config = dict(
    arch='swin',
    model='multi-label image tagger',
    train_examples=145000,
    rotation_deg=5,
    head_dim=32,
    parallel_block=False,
    moe='expert_choice',
    num_labels=9,
    optimizer='muon',
    muon_scale='match_rms_adamw',
    learning_rate=0.0025,
    max_grad_norm=3.0,
    epochs=30.5,
    weight_decay=0.04,
)
Rows from block 3 of a small multi-label image tagger, named by matrix and row number. Rows with one number within an expert belong to one neuron, the router's apart. Each number is 500 + 25 x the weight over its row's rms, rounded and kept within 0 to 999. All counts start at 0. Numbers have three digits each.
Before each expert's rows are labels from the 100 images, of 14976, where the router gives the expert most weight on average: "strongest on" is what is common among them. Only what is clearly more common there than usual is listed. The data: Sentinel-2 satellite tiles (TerraMesh). In brackets: how many of the 100.
# router: router (model.blocks.3.mlp.router.weight, 8x128, trained with AdamW), inputs 0-127
# up: expert up (model.blocks.3.mlp.up, 8x128x128), inputs 0-127
# down: expert down (model.blocks.3.mlp.down, 8x128x128, transposed), outputs 0-127

# expert 4
strongest on: water (99); main land cover: water (99)
router.4:495519472468514500459520483483479504515515492521503477495481462514481520496504488471457501516477513476487501498494504553504537459483462501537510562469501496454530503471474513503441507562520500502535502470479508530534541519488558485523516550498487499541496486525504502457530494490523514465521519501496510494466522463487504501545521502476467478465487530494518468470504516480445500475491
up.0:482544479495513508478451482443486501512490476543492502510480459479515442511503513506490496489500493494527529458492509495519548514477459483480533506458497511512503476536519470458471486503499489501477536522459491485487514489520470482506515503514530549483499552497542568490506455483492516467529529511493496479462491486507470543499456512487525505527506497500456492496467496458503479512446
down.0:511517466510546508519477492489524492517509522480521519474538536533469493502483457530525507467532526467507506490529545513468518478477466463496491540464481545542535546550482514521515522481500487489528507468470486518500448474509491480535490547508461499543536496488464516479509464494490467493506518510481495511506467472478498523493512518492486540481455469484498480494527506477489446525480
up.1:477523488467486535561508529518494478503526520507484502541471440495500504501517485492464424519483467515508449484485498451536522495541516513482501511508521520529510502507509534491526471512534507512501461452508490534547486491478490485498501530534498507490490545454499479526472492475462440444479484508504456524509487506490487513502489556505518525486480506468501482488490525497527504498502
down.1:498517482499510514519459521488535522480437508482481504542491483522467510494526499472484484522482521508450513485476471518446516523496528495517501501463533494481505498483496567505520509483532531520541448509509510503530514488475511544516496434454522505525460513481496457428489463506527497482473510480489477489516517540496491471496549505487478492508518501515502520534488539505500534506525
up.2:512463487503504505505495499500491509506479486499491449501515540487512491496505522476491511453507489477461474473475567481498491559486491481442510432514471478514509538504507485502481536485466514564431478510496490508492499523499512483524503541499535544489501520523484504541535497521515523492454476525531533483468513484509503489440502518533503480518547508483485497495493532490530523472499
down.2:491519492494460512489506479495542524479517516503518522520477519472513495505512512530550469503510521503463473494452523494442502472526481472490501455521444519523514528468509474490516521480474493506475503473484514521496485488513526521504477498460536512492435487516522561495492468481487504531479497541555534508528549481492517444465537520528502488507501522519486521448476506472501528512509
up.3:481540527498473455503480507502454558481500492467511546523489477492526496488529525533482507492500469501512532484511480493467504525516468484539526474515511506486481508521483555477464519487518490505451482501486494475530493471500534452497531473479479528494477460522461530511519501465482448489484463518487469486532480486482481524477515477470527505531451547540491481511513497549475478488521
down.3:523520444449501525477522473485497492529477470532509483514492518573483528477518472482489526495513514513515465518513523535464486512499527504469506506475519501480479496535450486514517491483501500538499508510480494501475495495506503500467503501480531522533512496464545562463488535514498483461568547487480489471495476527465520521471476502463482512509470493515508487490504437515509483527546
up.4:499546502521460485446519519518445488519532485502489522533504535470522531479516493505495508536445538490500455500519513520487522489513497478521535465484467535477502522525500463517504531510476500523455537457504537497490503511460495467476485506515491525476502487507518492461482513448497474503518502465483513474527524461504534441492474489464479457481515507473534486482479538505488499502455
down.4:525499489509484496529493491489478499524525535531470491452483508514530528511492508532490524511477518499483512504465505459540526489546462514500496496515545486478510545522516498490490493490515508517427500450494489500541489498520545495472482525523548530511481483525522500526507486516516478487510481528528490435503490524505427484514485496483477464531513432437519464499495494492473506508495
up.5:503548524457527479514492488476472498507504504505509467505483504492475491439481541537549508518453531537494525533521470429537527501505468477489503481486487500517499492547524528498503466507481499538464522558479517493535460466484534501509512523516490509513455498482509473491513505470496497494511533446485525492521477523513491501475506537491483510497462530559468487524508506474481496522519
down.5:506513509519507510495464524461535464502513502468491510506512489509465517497460511519450470521507480516509543505513556528498513480525499501489509507545504549457479473545476486497483501480512509473511479469492449486538501525506466518519561470489488482535522506510468531514511498525490506456510496503495487477462443519497499528483554550513484468553506452511515501457513522479469490497491
up.6:479483525494529502514462474476490517512478534473491481576532518460517481510533497495513514458472514500490527489509522501498470526490513499516476515491480503498540526484468492505515501512533544510468493513541524514497460504513531460526489494532494506543521538455514482505519457508504498569524484470450449499457472500459536513473514460511507537488513473489452481497508500492507472499532
down.6:491503509511503500494484515494502546482483466530539507445536507496486484492472488539482519489534491511480476494502485499501554498493557470492480500481459519524501509504497493482530544462474446451504468565459516504476519556472528543503513550488508459496499512514505513496516494500494455440499501485481541512506540469475481505469465515509517488501505500533498518520494520471521541480482
up.7:542460497493497485500506496498498478533475456439507493509492471481549474515443539495482467556526462539527489485459470528466483503495487517511475486526494457465496497528522498456471539528488498493498497526509523514471531489508505479515479435492503494494499502497488512511525510485519483509507482509481504487446477456500497500457494518543522492562506462462508515476498515522528488522463
down.7:480557497512466474470533501454494554535522530503514503523483491489481511490465518528525518509463522491478521503481499516467514500518526489488484490507464498500445498514502501494501525460515478457467508489453507507466519504566468511478493507501528498494509506512470543557511502499512507582487505502517529452489520474490514474474424503491514503516521525459485517515483507479502502533486
up.8:471528537432512505487555492510511517507494482496488523543482540498465481500483517468550490492476494490520522525484515509514498519496534466497539481541511469521539494467470514525476507497468531541484506530505555507482513480525505509496499472490498507521504525484512524471518456479486519486499525497475509495501491538519453513482473528499476498563463497462528544532532548501507498533543
down.8:472522501465489522491498491512505479508537475514455504538472491523539512520499485525514455528514514496499548503492540526509487471487477507520471497525485543474453495502470511521530481516497534469517536469456511469515504450470522508535499490496494489523481525507483500508508498522500506488506515494546494514492449475508509501503495488502527434500411493552496454561501504508513460488523
up.9:493489491534548518490554504498519522486485462479530510543453503466489463505530475481496480513541532512506471516510474477500506488448493517518553516493499482468508490498483485480487510550514494496493568481480486475516498465485501518520505474510461498502501482519497500495511509470532560478466487462453519502535480486497513523521476462488478540513470455536449483531511510507488533513460
down.9:462515505509530507491510505492497540500527550509497506475520485509462500506443514506494496491504481484517424497518518472486503508532510471508472523513453494498472492480535478517520517474527509550477531469477524500476512474500505486532480578543493489473474526505490521474473546521507478510478512497547503516547482443524547517472481532498467496473490493526485480492459516525497465494495
up.10:495481478462503485513501488534488511557456477507524494534518516502488473507481495483521436504497484470541482477482505480534485516472520519490493486530499485500472520516422488482521528475497560511500499512450516475495477487516462487508506496473491522456530528511527455522469507494529455543472500510497519506523526506473486509495493499476519475444498474539490516513563497500475498535538
down.10:509480521501465505473481536490527464512496487523478501499526546497529502510531511550470494528475521483503466491480494464513510470467500504459514505497509471491475438487519502523477450502515554494545527491494499499471464494536512493477487529531511489499510472498539519493535520497532508509540509463482490534515513492455555494507467457492460567472462541501518478504495472497513470528506
up.11:526559472490444483479486488496438515479513498486527534461545479502491508488510462481543494501470483443520509495524495505490450513486549482465505539494474493513486539479530502480486499517492551500552539483504516491518546517467490488500498496472510507485549485514479495442477508485494511528506529466502490491526551479493510489552527510509513521505496495532448482516509503509483502486505
down.11:480475497498493470488531531506481509524468515511503511494481497479546503505496487545489513514521507489519510494498531548499498493565466515478494467479492494533503506491517438452460506525483465565450494497528516491487515544469520464469461570534542491453518479496490477481489515506471500500517496506520473496500504471543475483466473500482537520500498473489491498559499491500531520529501

# expert 6
strongest on: clouds (72); main land cover: clouds (60)
router.6:467493481471524525517475444512495523453448512487494486478531502481563492497490480470543511513514468487536530486512477505526453525527538501510468507518518477543450475488518493514501480525496466498519444534490475481503505488490481485523508459486492498458499514544481514476493500521469515521481514478509479465511536500494497516494473491522529486507540529492526550531449530546505484515517
up.0:496527487516468494520530557492483520490476526492512554524458527460465504525514520517497500462489528527493511496499465519540483496556489456460480484486482505514518525488476475490522498498543535520458498478492522515500507482520425483499476535479455478525496508496522497504534511508507548476500528469486538466465505470514501538485523482512501516515507511455475515481521495492517446509456
down.0:511512481546489470480531540475471494480513501515508491517518510485484507503494492439513466500484500462540495518513462485499512474458474532532522502521492461482526514519511492468541517451498545487518487527543489547497519482486493491518482475526518458537504504494522502475512500440517522496509498481484506487505535463512510498528479511511484553482454459504497508523565519525481458442522
up.1:464505485469501465453541520540496518457491537517532478504502513514546515528520455518516484458523510490488521523499480508473539517474470501483549503499478523524507517500475503496506479509501505534463491513522495492492527516512485457483494542507543466528463492511484500578488540503455527510503499467465527447487511539514462507515472492483522503501534543532513509484499490517518534475468
down.1:527490518526491534485495484526533505495502491499520482524487507523467494523489517503498521501461483484531464494517480514486505518509472499482475499477516489537496496473528482478516521465477469523474469502559471525469554509449476513549468468470498506490537462526496517476505454458508525471552525549497529491523529467470538479531472507519488505497490449445489519492537535523489505516522
up.2:500530529514543494453490515486501487528478517544511439513493526481499520534448529498510486482516452538506518473516479469440539481488524526498484464497478461512452492491514470517487508481515493503488489459472472500523472448488511517494536474498460496554495525472493501510483541492513486556515532516480491538490531503510491482461544495506502477481511502484492470523471512526513489463479
down.2:496525477509507519464491506476481502472514489501545497480507491483470538526507533487527524483490499492480518477489554540479486469549511532483494496504489527444535479465517461500477502519524448486501552479533487460498508498493500515538465498505488517480462483510489461504510474511488471516516520533525451509487522424564490506508501498507512507501479515543526495512471504522476540531452
up.3:513535498549439444480498494512463472498504517520471502498507527552511485502503507492489515530499524532480467474520507510506510513518486474477522496506504537492465504509523536475463492453499490498521507507526489508473512504477541493511509511510487489537507520484501504498519499538457526554516510551510486450439535514489537537528488516533488488512510507503542475478482543505518487559440
down.3:478484514470504513509481518483534554534474498530491489560471491441471494437456499521477482489466529474512514523448538499465488567499556495525471505502512478541495455472497495512501453503501557511521496517488470508510484492529483485489474527500529508493512526542512507477482515468505500504500479523514504548509491486476513543492493489483545462502481510465508510499509499505512516512471
up.4:500499502483509475519479543511499480483505527511506494507507498463511511530514521452522554516537517481506471489484591497499475516517523563471517531494518538486514531502513505495530514497483459500502475493465491500509480511518512486493506493522499481470506464446500440487496483456527469531495494522484479517514543521545470482512527500490480496505542437502519483501499481455464516544527
down.4:480515536489516497471519504504508495458461475506510498480499496477484503499521511488552462506510497500495522495505449499527481485518494514508490488510455520488517486557498502460500500532506484511487484523558460495532519528500469485508523531481541507441460517480489524487494464523470504471471488485498500541496540543531492548519512535509471505536482510550480513428447540493488490515472
up.5:478488542548481474527499518454492516494510510514505518478493522502504498485511522476478512545550456469469463480524501484499508515534465517519531505477516465486512450487458452492482516480491497512515485459520507499449496491468478465509531518532496530492489464456528485501488504493510461499506462525466499531469480472514462523546502511498509496515499544570505473527513541467474481510483
down.5:473482505486508518482517510472489488553469469462532496496463468537499477534507457511467488519482486544445464496504536474538492469514494520473501507489507547507492479517528475544490461452491519508495522477534520501512496484479490512500480476500490512501516495475486505537492574516533511527506518504520518466486476459461531472532476499491505497506536566465511518537536495489486527482516
up.6:485555456480501487477503527479482539509488511509502551494499522526459517519500494530491482460474515484522490541463532477510505489468469546508505489473511512498505503544486478506469495467526529496508504515527490523500510501547483507483521484500501499517467506510530529522483471530446497499475456503533525476488474532571487511499522488513489529540563518506513496498460490498470530431473
down.6:528503531478526482556490491503513537500499483482502506484495489503479518521515501467532554540473479504515503479521482498479478508497477503470485477525508484485498478488470544559468456512473438527472490484531535483519530493459505500481522477498518503466556477519491496473492528490544494470489541488450493503534508478521494504528451485490485528524508463499514530465526522542464494539478
up.7:486479494509523499524472515509498474483531498494501550504504465510487507513522508471512499500528498454431478504550502450493511450494499457471501510536486496482517507521522546466512470506514579550487485517500504500478482480469532501496516535521463538481503521505548522547551501486522524507504515532542512482509470509558484529519470493483496464508509488488491480521476486519507524492522
down.7:456499494436478553482478500530521521557498514491503467492527501456527485480540478498501536480474483527491503497501525507456486520530537472478511538483519515518492445481524548538504508477472504464513462546498481459505497501525502492491464490492517481543475510482487513506488510516455504513518441514509488509510531547514466511507486518477528474488522512544501490485501535494475464529479
up.8:510484468506512460472479504449503505487530506484519500456507487504515452519516473521473513499489492527512501488503471468532496534507485509505521565477430470538527506505453525461469533506476482503441519505520531522479484490533479528487485531522539503510506512488498501535486457454514501516499515534515460502496466466514523499526497484558559518516483491505513507465510524502483511464508
down.8:521512535508448513466462528501484547553504476478492472500500570520488456490499476474519471484488493516478486528514493479450486472519487475500531508474495503489480463507499525510489475530537538496517495482505490513532496492503465512489495471490499515516525505510512508431523507511529555488470535494516450543468486532492503521454478504469538488486515500533514454498538509517516479538515
up.9:515519501524524503467479478493520488500507488477561445512491502483535495480492478502487494475483462485468476485503465475527523510520459534475502495528512511517475518522543541491468517517444535474499513493555464534493524459493487492456499510515483505539474523497545510461507537514459474507506515542529504547508558502492516507513497476552485510453517498506496493492466506488505528507457
down.9:479484500495511512509565471480461488525498513524467497499490557493439500456497509498522536473491506518519543509504524551470523547498477479503483516475470484473513520503510509518503514474481506505477481493470497514519491491522492498502494549484502481508525490506442509488479455512452508506505507513562483506536529437503498519493463470498535519494433512539510529465521512503537471489499
up.10:515532451451465502536476482516534475506518463500469503508533450509509507528508529516484463479483493536477445468498484512495499494501526516533507523457540497466446502525478526531491504505493530487474521473531467504544520507506452536464542501493506539514521518478518503485495519496515479497525522506495525479498491497524482493460538526479501461481525490469516534447540511503464465500505
down.10:486485485450524482491509503463540535482504489536532501500483472536486461552507487480465512522481525464503471536536441496493506516502554558524455509519508493507491463551495510450521515505507512479492496468487536479501516497563506497519527497484512488511508489494474487463502491466495481527520490507497489521534495482477508508521521447510487548513512481515532504509453508465445503484513
up.11:513518529519570502456561533518492508493550512491530454468543460452514522480499486521466521506502493508491497499500513529521496493537534501494524525477546501504481571516513476491526446443510458468508501482483501532505483483483499481496492491525478497483494502462458474529506474484537478502490525488517511513538474545509519523524502545475494518537521502527505493495502505515493522493500
down.11:497501466494495469507476524518509504495511502449512519533520515551509476466523498470517462524496490484470528495520540462513540513503513506486501519471519543511503501509529523483483514497472508541453509473557542457546449460503473497506531522516514433500472470489496526468534524462483474489508491528463489514511520513540514519469452510500484492532492487464531524499496467485496515509468

# expert 5
strongest on: water (82); main land cover: water (73)
router.5:550463536528501471550492521498524493512514494523534468493502519514477462483493540542505527510546461551441527508453515539500545530483537553539492494495492491520498505515496533500539524504507507437512502499539491499505473511542520535487460529505489492521510470498524496523510478517488516485491531500513556497466476521504493488483522484466524514506512505481494477488504523509517492468455
up.0:514492498501510470458514486521516480523473496477514459515500522480510492482487476478482540554516484489526493446491490507547451526497490502494490466534491543530516486496495468451510499462521508510564510488495511469520505446468481543477510526477510514494483475518499526509518497531508513460514481510490526453484519507487534509497491502502450538521516463518411518528493479489498492533525
down.0:506479495479486463487466491530493522478488517454491506525532545544509499528496497483518496505512510537510510503469490497527493519474512499507503539449454483508492479510544491501427531503528524516472505552557472550522488503513497457497504505534525484490494485525480502491490472492503537492513498515503459466498483530466480500466487515488504504528474471455520471435530479527506562490512
up.1:518513521479469512491479479545521518444523496498494499548536509459503540466517482488494510494467513536504497539523551507485435515476501478508497480493504515536526496497477545492481504485473495447492507455524526504472519529455468487510515493518479524522486472495524497486524487521525494504489481459483490510505449453488502523436491533510501490500519456475547530510529541498529508496524
down.1:489481479492471497522504462514496483484478497504503466498512454537526527537517546491526532498474523474503461511466507472455520488523550544518523493551513498514469513480511491492488523526510464513508524524564519528530484485478506526471472500511472506436477529473470473529483511498518496486511467518488468513500484506465480494548476464501458553512505487524543502478482490510534521484464
up.2:492471500508504528536504549530444511514507533488465501508508479521531487520539505519486493455530513498470534518511534514519527522494478522479559487518481500484500479527517502532506540507470502509519513487463477511514488474501485492512465531493528513482495502522549468455485557516495472536546534496480500488508496544487521487538452459503577519516528479502520516522505500498461498535506
down.2:509486492524505495534505502518474510485508519503512495483484465485471534531469510460456532500510478454518518516503486496535488498533485480533538473506446493501518520512500469513499539461493509590492506497488529508508460509538501486475514491448507450459475462525456507530493501473457514509508513485527550530539505511485493499467484435500518512492509508519504522531492501490492547518474
up.3:470510514460492455495488496495483473494538542548494482494476503480492517517500505498489539468505505494491484519526486492472504542516497487539477473522498525513536486583508495511461540477478513553478516521525496490518519505515518514505486534514487520476488488505510509531530474500466474544479440458489512445513528518499499474442547514506453459491534509522488453483485487512492500478495
down.3:512493504461491519506468467542471499517491526500478484505518493453519477514511477510486510468507519509495527531495529519474492524519484475465524495460531512470517589501460493499495491534540498491519542508501489500447502441513543525507511495489506508474567495489508545534499512484482497525475480507536510505550478486505501476476456469466476500482529487463471471513495513542500532474487
up.4:506511485498503551529479495466498477493523499489500484534509492486528457475509499537531503448494532513474492496492514450540514515438503523482543520500474464486499492527529527516487444538490502494464474535499466506519464528495503486521483475523506449501512467498435512492511495470466489508526427471506478502499519513497524497518518502502472493539491481517496469539533516458472472520475
down.4:490507534533524494489480438486484463497521496483504519535517435518522577500502539491492511520481486535549491487494530491483477517512502512537532510510473536528506479492499454521463518476512505488502452484495503481484466519554535499500506504520490496517524514504530486533470452532486499511527482494476474467506488490487512510504464490503503488427487528532482526490476525518485514459452
up.5:498508423502526494484508493544523527467493510477512514505498545516510505534452494458442490480514488500486501498472518494548483508498522471525543514531469520496521510497455491535491531482502457499541521531466486521474485522500479526474503517477498486500528489475513520477508506505467481494438498503482518496494504479480535539491457481489492486519495514504482513499494491474462520579437
down.5:532489510489480580505485474481526507502471472484493489538488489473511499453516468466503515503509482506498524514480517482543496456523462549491475517537500501480511495531469473454539479511490531523448543484544512519506536536558534484505534501485490502482479509506534473499494515479513504520491488446514476484475482489512455488489481492523508499535482545498495497509485566500468496485498
up.6:489512479543456486483494466509460477495505502462533444555469490527513513514497467503491494544504494491523470581492497542538489495518523468465517507518526563489479513524508526538483521517518542521535535515457499495493554513498509474501509468523466505512480505529503477488502515499502505495485503506514554508494494505489492493481532509483535507503471542465475519475481480546511525491528
down.6:498463481492485507496559492518489501541500503470553539518487503528468517471561520486509469505534521551467493466479514510526504480494488484459486499510538513487444528470513467507542531498476503488515516465551450542545507485509498490518498460470490526508490475480537540537527507462507487514492515452487482462477505470491501522489498456501509511500509486523509492544483476477513494505486
up.7:487473488446516496513517439474495454515509473488512504501506513537499525497494489439501505521498473508481505527498499482471524509537479490510485498443459470532492503518548497463522506531468478484493541520441518525516516484549528470479518511486508530508479520478499512546512524542509471494496486517525489514474542535490442481480506505525475532455519520502490513465500490519466516548496
down.7:502534486501474521487495495457513476533546546538529490555491515491482489515479485562524483521504529497476486510489463510454500483505500450512514460467513508493562558497515476522488498499490477505461465470489521488517498489502508444480476506483520494524469510506471524542507486506480517496465525532511545464494529549517517494494502501509491479503503506502489470493495460445460529513544
up.8:463501519525453523515509489536428499497469558498439491509493513514532500463499473543477491542519483497491482521484512474472491527532530463483463515510493485495500508541501494476505479493510498484475542508503493508513514545526508526487515496501546490537507489549528494487515481490497491452465493501505534510520463488525516518500512548481493471440472535533493513503481482539469533467514
down.8:517504492496535465497491502515524533536475476489526469518499477449493484552528554484504488480484491487521463466514486469489522494487463500487513592504464537516531502527494493484523545526522476530531464501506509494508522495512531477505475452497503510463517535458500514518500472496481490515489507518514493477489539512510469523464492485530488535470510516500496471521483432488511520496446
up.9:508506453530519499485518521512487515523495506500509474505526507532495527501465470509517460493518482532551511480524511477458525491486408518513530519543499462473519506470514530493490476465513496539473514532466528496494520498497533502514472481508489529480501513518501516517452478495467541495468554459449557489499544534512516515512526522467521504495532494524484495514488517528520488530507
down.9:532515483502491540520530526503501499492478548491502518465463475485511505482554463450523514500450511504509472510496490532503527554518505447445488534524506490480543500460491510508519525511486494482459484503518534539522512512520505534533506483526496492470493516520446498519511485476481456481460499513492513464514475508501470483550468469525495547486482509547463516527477486496475484487500
up.10:513474508471527506503501560486483516459506479496499485525474506543485512500503497488522461530514515514543496529485497501519523502468521497504513531494495492452501501489494495506460488504464517485505516449525510512527469533463538476531502545492522491478505504503529499555479493500456476475478488528498483531512476453536522479481496558509467506518420526527435509515536512482508496522461
down.10:556511527498472543503497474495517518482493505517500508467555517483491500500475480485445512487547496516505516534504538499502522467474451466527492518426494497494508513516466519492524494509528547546461481538458489502531482508515540452474484487479519505468491474512498462511497502466533540558501493470486519497499481516485500523460492494497480523501482530519512480478461508481532483537494
up.11:498542509459514503472498543466443529500525485495493475509502490467501509486504477510520518489481534527455526490486530439525486479513470548477483507454510507501503468516512487502509509513476480496457514510494534467525536500467456476485514510494491466520525479516480526501539525481531460483465493493525482511527466496513545487525500533528470490532476562521503547522490470464505490534534
down.11:536505561527478548504506490486534493522493495544502529483522476487494503508483546525484505496471521450533519473491458484478514477523557488488496560498509498503506507524485517528458494507470471449473503474534471503487485475460504521473504509542487478478498527503455471538469484465517522505555495514479507499462537505473519525497551490480534469513485502472521524487476487500509469490478

# expert 3
strongest on: bare ground (80); main land cover: bare ground (62)
router.3:524561492540472492477450541479471497543533480504504505479481472503498467496492509500491481539469467503500452493528492464534542532495512510466508478503513507505466463530532473507535486554502524493504502479499496486506510489502507465492468529510504508450513488443491494498504471481526431431552485496504517524507478510507502533527509482492500507521476485465485485531519513478527514516536
up.0:504522546511521466484468473514519531497513495460461484535498465475520521489506528534543512536519491458509473528511533511503480542481493510505494536446497489484509501467453487561494506506524495475516499516480492542523476459509506504498490549483468520512540480499519497469432487504512541483514484506482496472494500480493507503481500491534524523505462479497431511479486515488477535510557
down.0:524485490487505439549517499519445479491483507506500480520493470548519496503516517451517477467460501458503512530518552498549495521494506517477525533512476496513495543478462511506516495516544519508475487507500497511537491490523482481480501515471535492471503487482538510527483555473493476506517476495518470538460504483471500495510457495477547520532501508475493544495477512422482489523483
up.1:499507462558465509488521471486481513560489518468514484431498501476505506479481498526512501509542511542516524506503501489505480552514477514519494505502512493519454484446495471490454482490523479491490525524503457523557517534488438509475489457501523495483504480510504431530483518487503482480526455488543509507504498527531471503502460541481497475498492520501486537497528495478500533490502
down.1:483508467518493523491495558497453486521504510476471529489454482509421519476480516508503516509511465507530501489490523476501476546488507532490528470497522517467448497496510499460549479487573515515509484467501502479485528496486521513510479479488547453523523513533491513524507485505498479444444489488466514545490537530499485524510512511520546513481498461512473506484487504518512519521514
up.2:453500497471523513509517483508465487478503522524505448492482480530456511529475492474538509483502503489516513525498465479494496537511521463507495507483507525491538464462521432463495525491461499497531524504472545526493515501513554469462482518499508439512519495475480477450498512443512518525471495454497471514490490514513494469465433457504510508496493514488508496544503488522472500491519
down.2:510520496503502444544492542508506463481510478481524489482517547517480514476490509515451498503529500485504523514533476485515468506506450520480511535529517504486479525513520482473528507563503487546476501489492493495477519517465471525489476528496504458516461488497498530452510517477474549534510487513490475489529547482488483474507477487495464499548525531530486490483571440480481494503482
up.3:510509489522500478471513507445513480510507512497503489515512526518495519525507516497536490500529462458501474523514543527461504487482501544483512539458538501501487510497474522503462503540509498538522480509500493429521524499501526486513466516481529512530452531503493532508475513496523486445491446525503517531483517490480517548509516514556445521483485469469538537491467537464494520487490
down.3:475483479502509523541527500491502490479516486510503485486523487538470523518509500511489503514490451539515534503562512501491476473493496523520480542480486510485461488522507515501466481479525506530483520513433522517493470554516540484492567481453514500493498468474509505496521498530514467522507464518432485532521497496495476492475480477459506499496531505448507517486507434508508501498560
up.4:518523506471515469522469547483499497523430494487520489479541531501512513533466517472473542447524502484495514518503514516519478513495484502491509504498498506495503531500526536512479518505485459553501478509516512488525459457490513531521506508530515522450448472482471528490502447492482521478491551526455478512483475523508524502505479529495514529482503514468486554493460565492499472505520
down.4:519468474483541508456478484504515500521528495485471494465531469498465506534538504460550524509496530517508495478517484528483489492529489518486519492457502506501546459516533507548541507468498518472508514501471474469547511539517529522501527509488464496475450481471508481508490523535524482490535521556457447486507494489515537483515539501493488496502497447490491467492504497487489487533449
up.5:497501466501502525448503550487463526517522472513468458508468488506530532485500490511455501525473472466511465460497545493460507529519505498473491489524502546540493466511547460503488498461515518504493478477505533483516456503510508459520498506508466521517484488470535422474532483520509488515496489517456479519516478471484465466450500516494448478505486527493507477473495504501521485509504
down.5:495479545469485502519515496478522488525549491515496499501552487501505505493496460458486525490516451516542506550547520489511490457491513485494510523525465518532492488485529457471513513468511516495515499481539459503517474540487484516476477530466501521536498494525529512558483478477464493479530491502473484521514475510523520510509440471447536520488511503503490529464448455507489514527495
up.6:541499499518517509470481481452483493500482484543517506472476507485508460511492510455514508528511480480520529460512507522497489510497475504493531476553528490503513447473476474517546498480485499523475574496501510481512489483501453502551512484497491521515482503460485539483505503487503516517493491548512476497547463477538451534549483495543510487493469470471528461535537500483491475516528
down.6:527515504538533478529503536531515478501492545504506501446514522555494494481510502496478449521512511484471497497498534505513517477482531533493457481466475457513529480533513494533476503475492535500501502458544461444498504538507524502514472503515485500492464486485483485519482538520477455504497509459518485501497498556502475532482505523446492465527471548501492512483469536495517541502464
up.7:524497498529528528496542455540486518527500479484478466491494509507488481465492428488499503518523520484465508521502505504447492500509494521499534469499520463527531489457531466518499490508476546477480514509508533496501521508463474479495482518500491546494537507499460497490503572542468530478500535518463488518510501523524462497544462507510503513467519492504544492523556474481462510476509
down.7:533489484564523498463491510513499520481495467482500492523576526479493504497453508530452499524522568536542506466492491496490482509440456454496494526486488492495504500472445506527480465479497530514506486476491508506461477489509509506533490484516472479499505491471489461500495507507491522493486549458515478511523532506502512538521508497518473524495490506505493477501514519503570553495483
up.8:504489499502486493526446491490508494511476533503480456533514503520473515509532477503477463521471535488515493510487562498486488521484521482529490491521512514480457492483493471541520487484500456531486444487518461498504470434514498496470527504514495481505463530519515544480508529555530487463491532496545478520475482506529527518505518476543487527504475452510466500541494514494496555473525
down.8:517508465445517468532530498532525481505515532504523484549460457527496520545473509480556510495467507532481520550510491511491538477483499483495521488502445496507511487487483491484476498496484506553510501501522504515502491486491488525481511516440477475488470527520541525506521511493530470543486522527462527509505514501435484486493516514532483520512514517456457521489465479475487483499445
up.9:512504508485464490525478515508498538478511474447511475499501452527490496500505503477481500517512514506468512522529493558482461549502507498496506519501489538508528520480487527492537506512479464516435450481492443558532531518513475503503525484478534483471498508470459508517474522518448512517506472508512516491499553478514470466477518489469455522480521492495507525498509523532506545458472
down.9:487508515511476515492502455499522508559475499525504512501524543526478482497494499505512503498490494494518520498490539523512503520538466511490432467503509466506518486469463515479512503498508463470486523484507478513494513548519492475476512501503483495483496513483509512511494494530505470515505515477535558471566429537511438494552463524508516461532451481492512502515495472538508492442528
up.10:503450503471505521517505476499521553544513495478444520485553490440475505529479485512499504525519471512495518478514506472515504505507478522523510510542471544546488485505477443479519506520504511442427500502469480502506510508479497507450512489531533478486535469494465540513529521486537508501536498490518478486514472494503471531469511490525512546501544474497486476495529495501510499481518
down.10:517481513521465440522518503500494518492513559465521521535512504544457491509531465491493513524515500520467497469530496516496506489505516509517498533490497432471472459474505462534462510495532501569515495490497494471477462537532491495472514505496499457480479532511508499497459567490524488508525539520505493527479469489490503469517526484480486468503495517496478541487532484460499529508461
up.11:530479480486494481503507491500523523501519485509487466486503465511506502470537488453490485534533510489498473515508430527462514455519542507506513491494515519487549539503530478435477527472473538503486498500493466522519503508518507511475539443470463506460493515512490488479528500495484455498500492496540472506473546511471514505482509524503504433499426492496493483479514483511534529506475
down.11:508526460510487473508584539498482520488482533487520522501523467512519501528493490495463521501506491493522500535463513498419497542490512481515475493485538492467524475485490520500471495525467497471509516490507530446514497469520501490480531483458550485554484448475500504496516512523513506528495489497482488514500462477505505511522549498509485491481476461463517492484483504512529484532568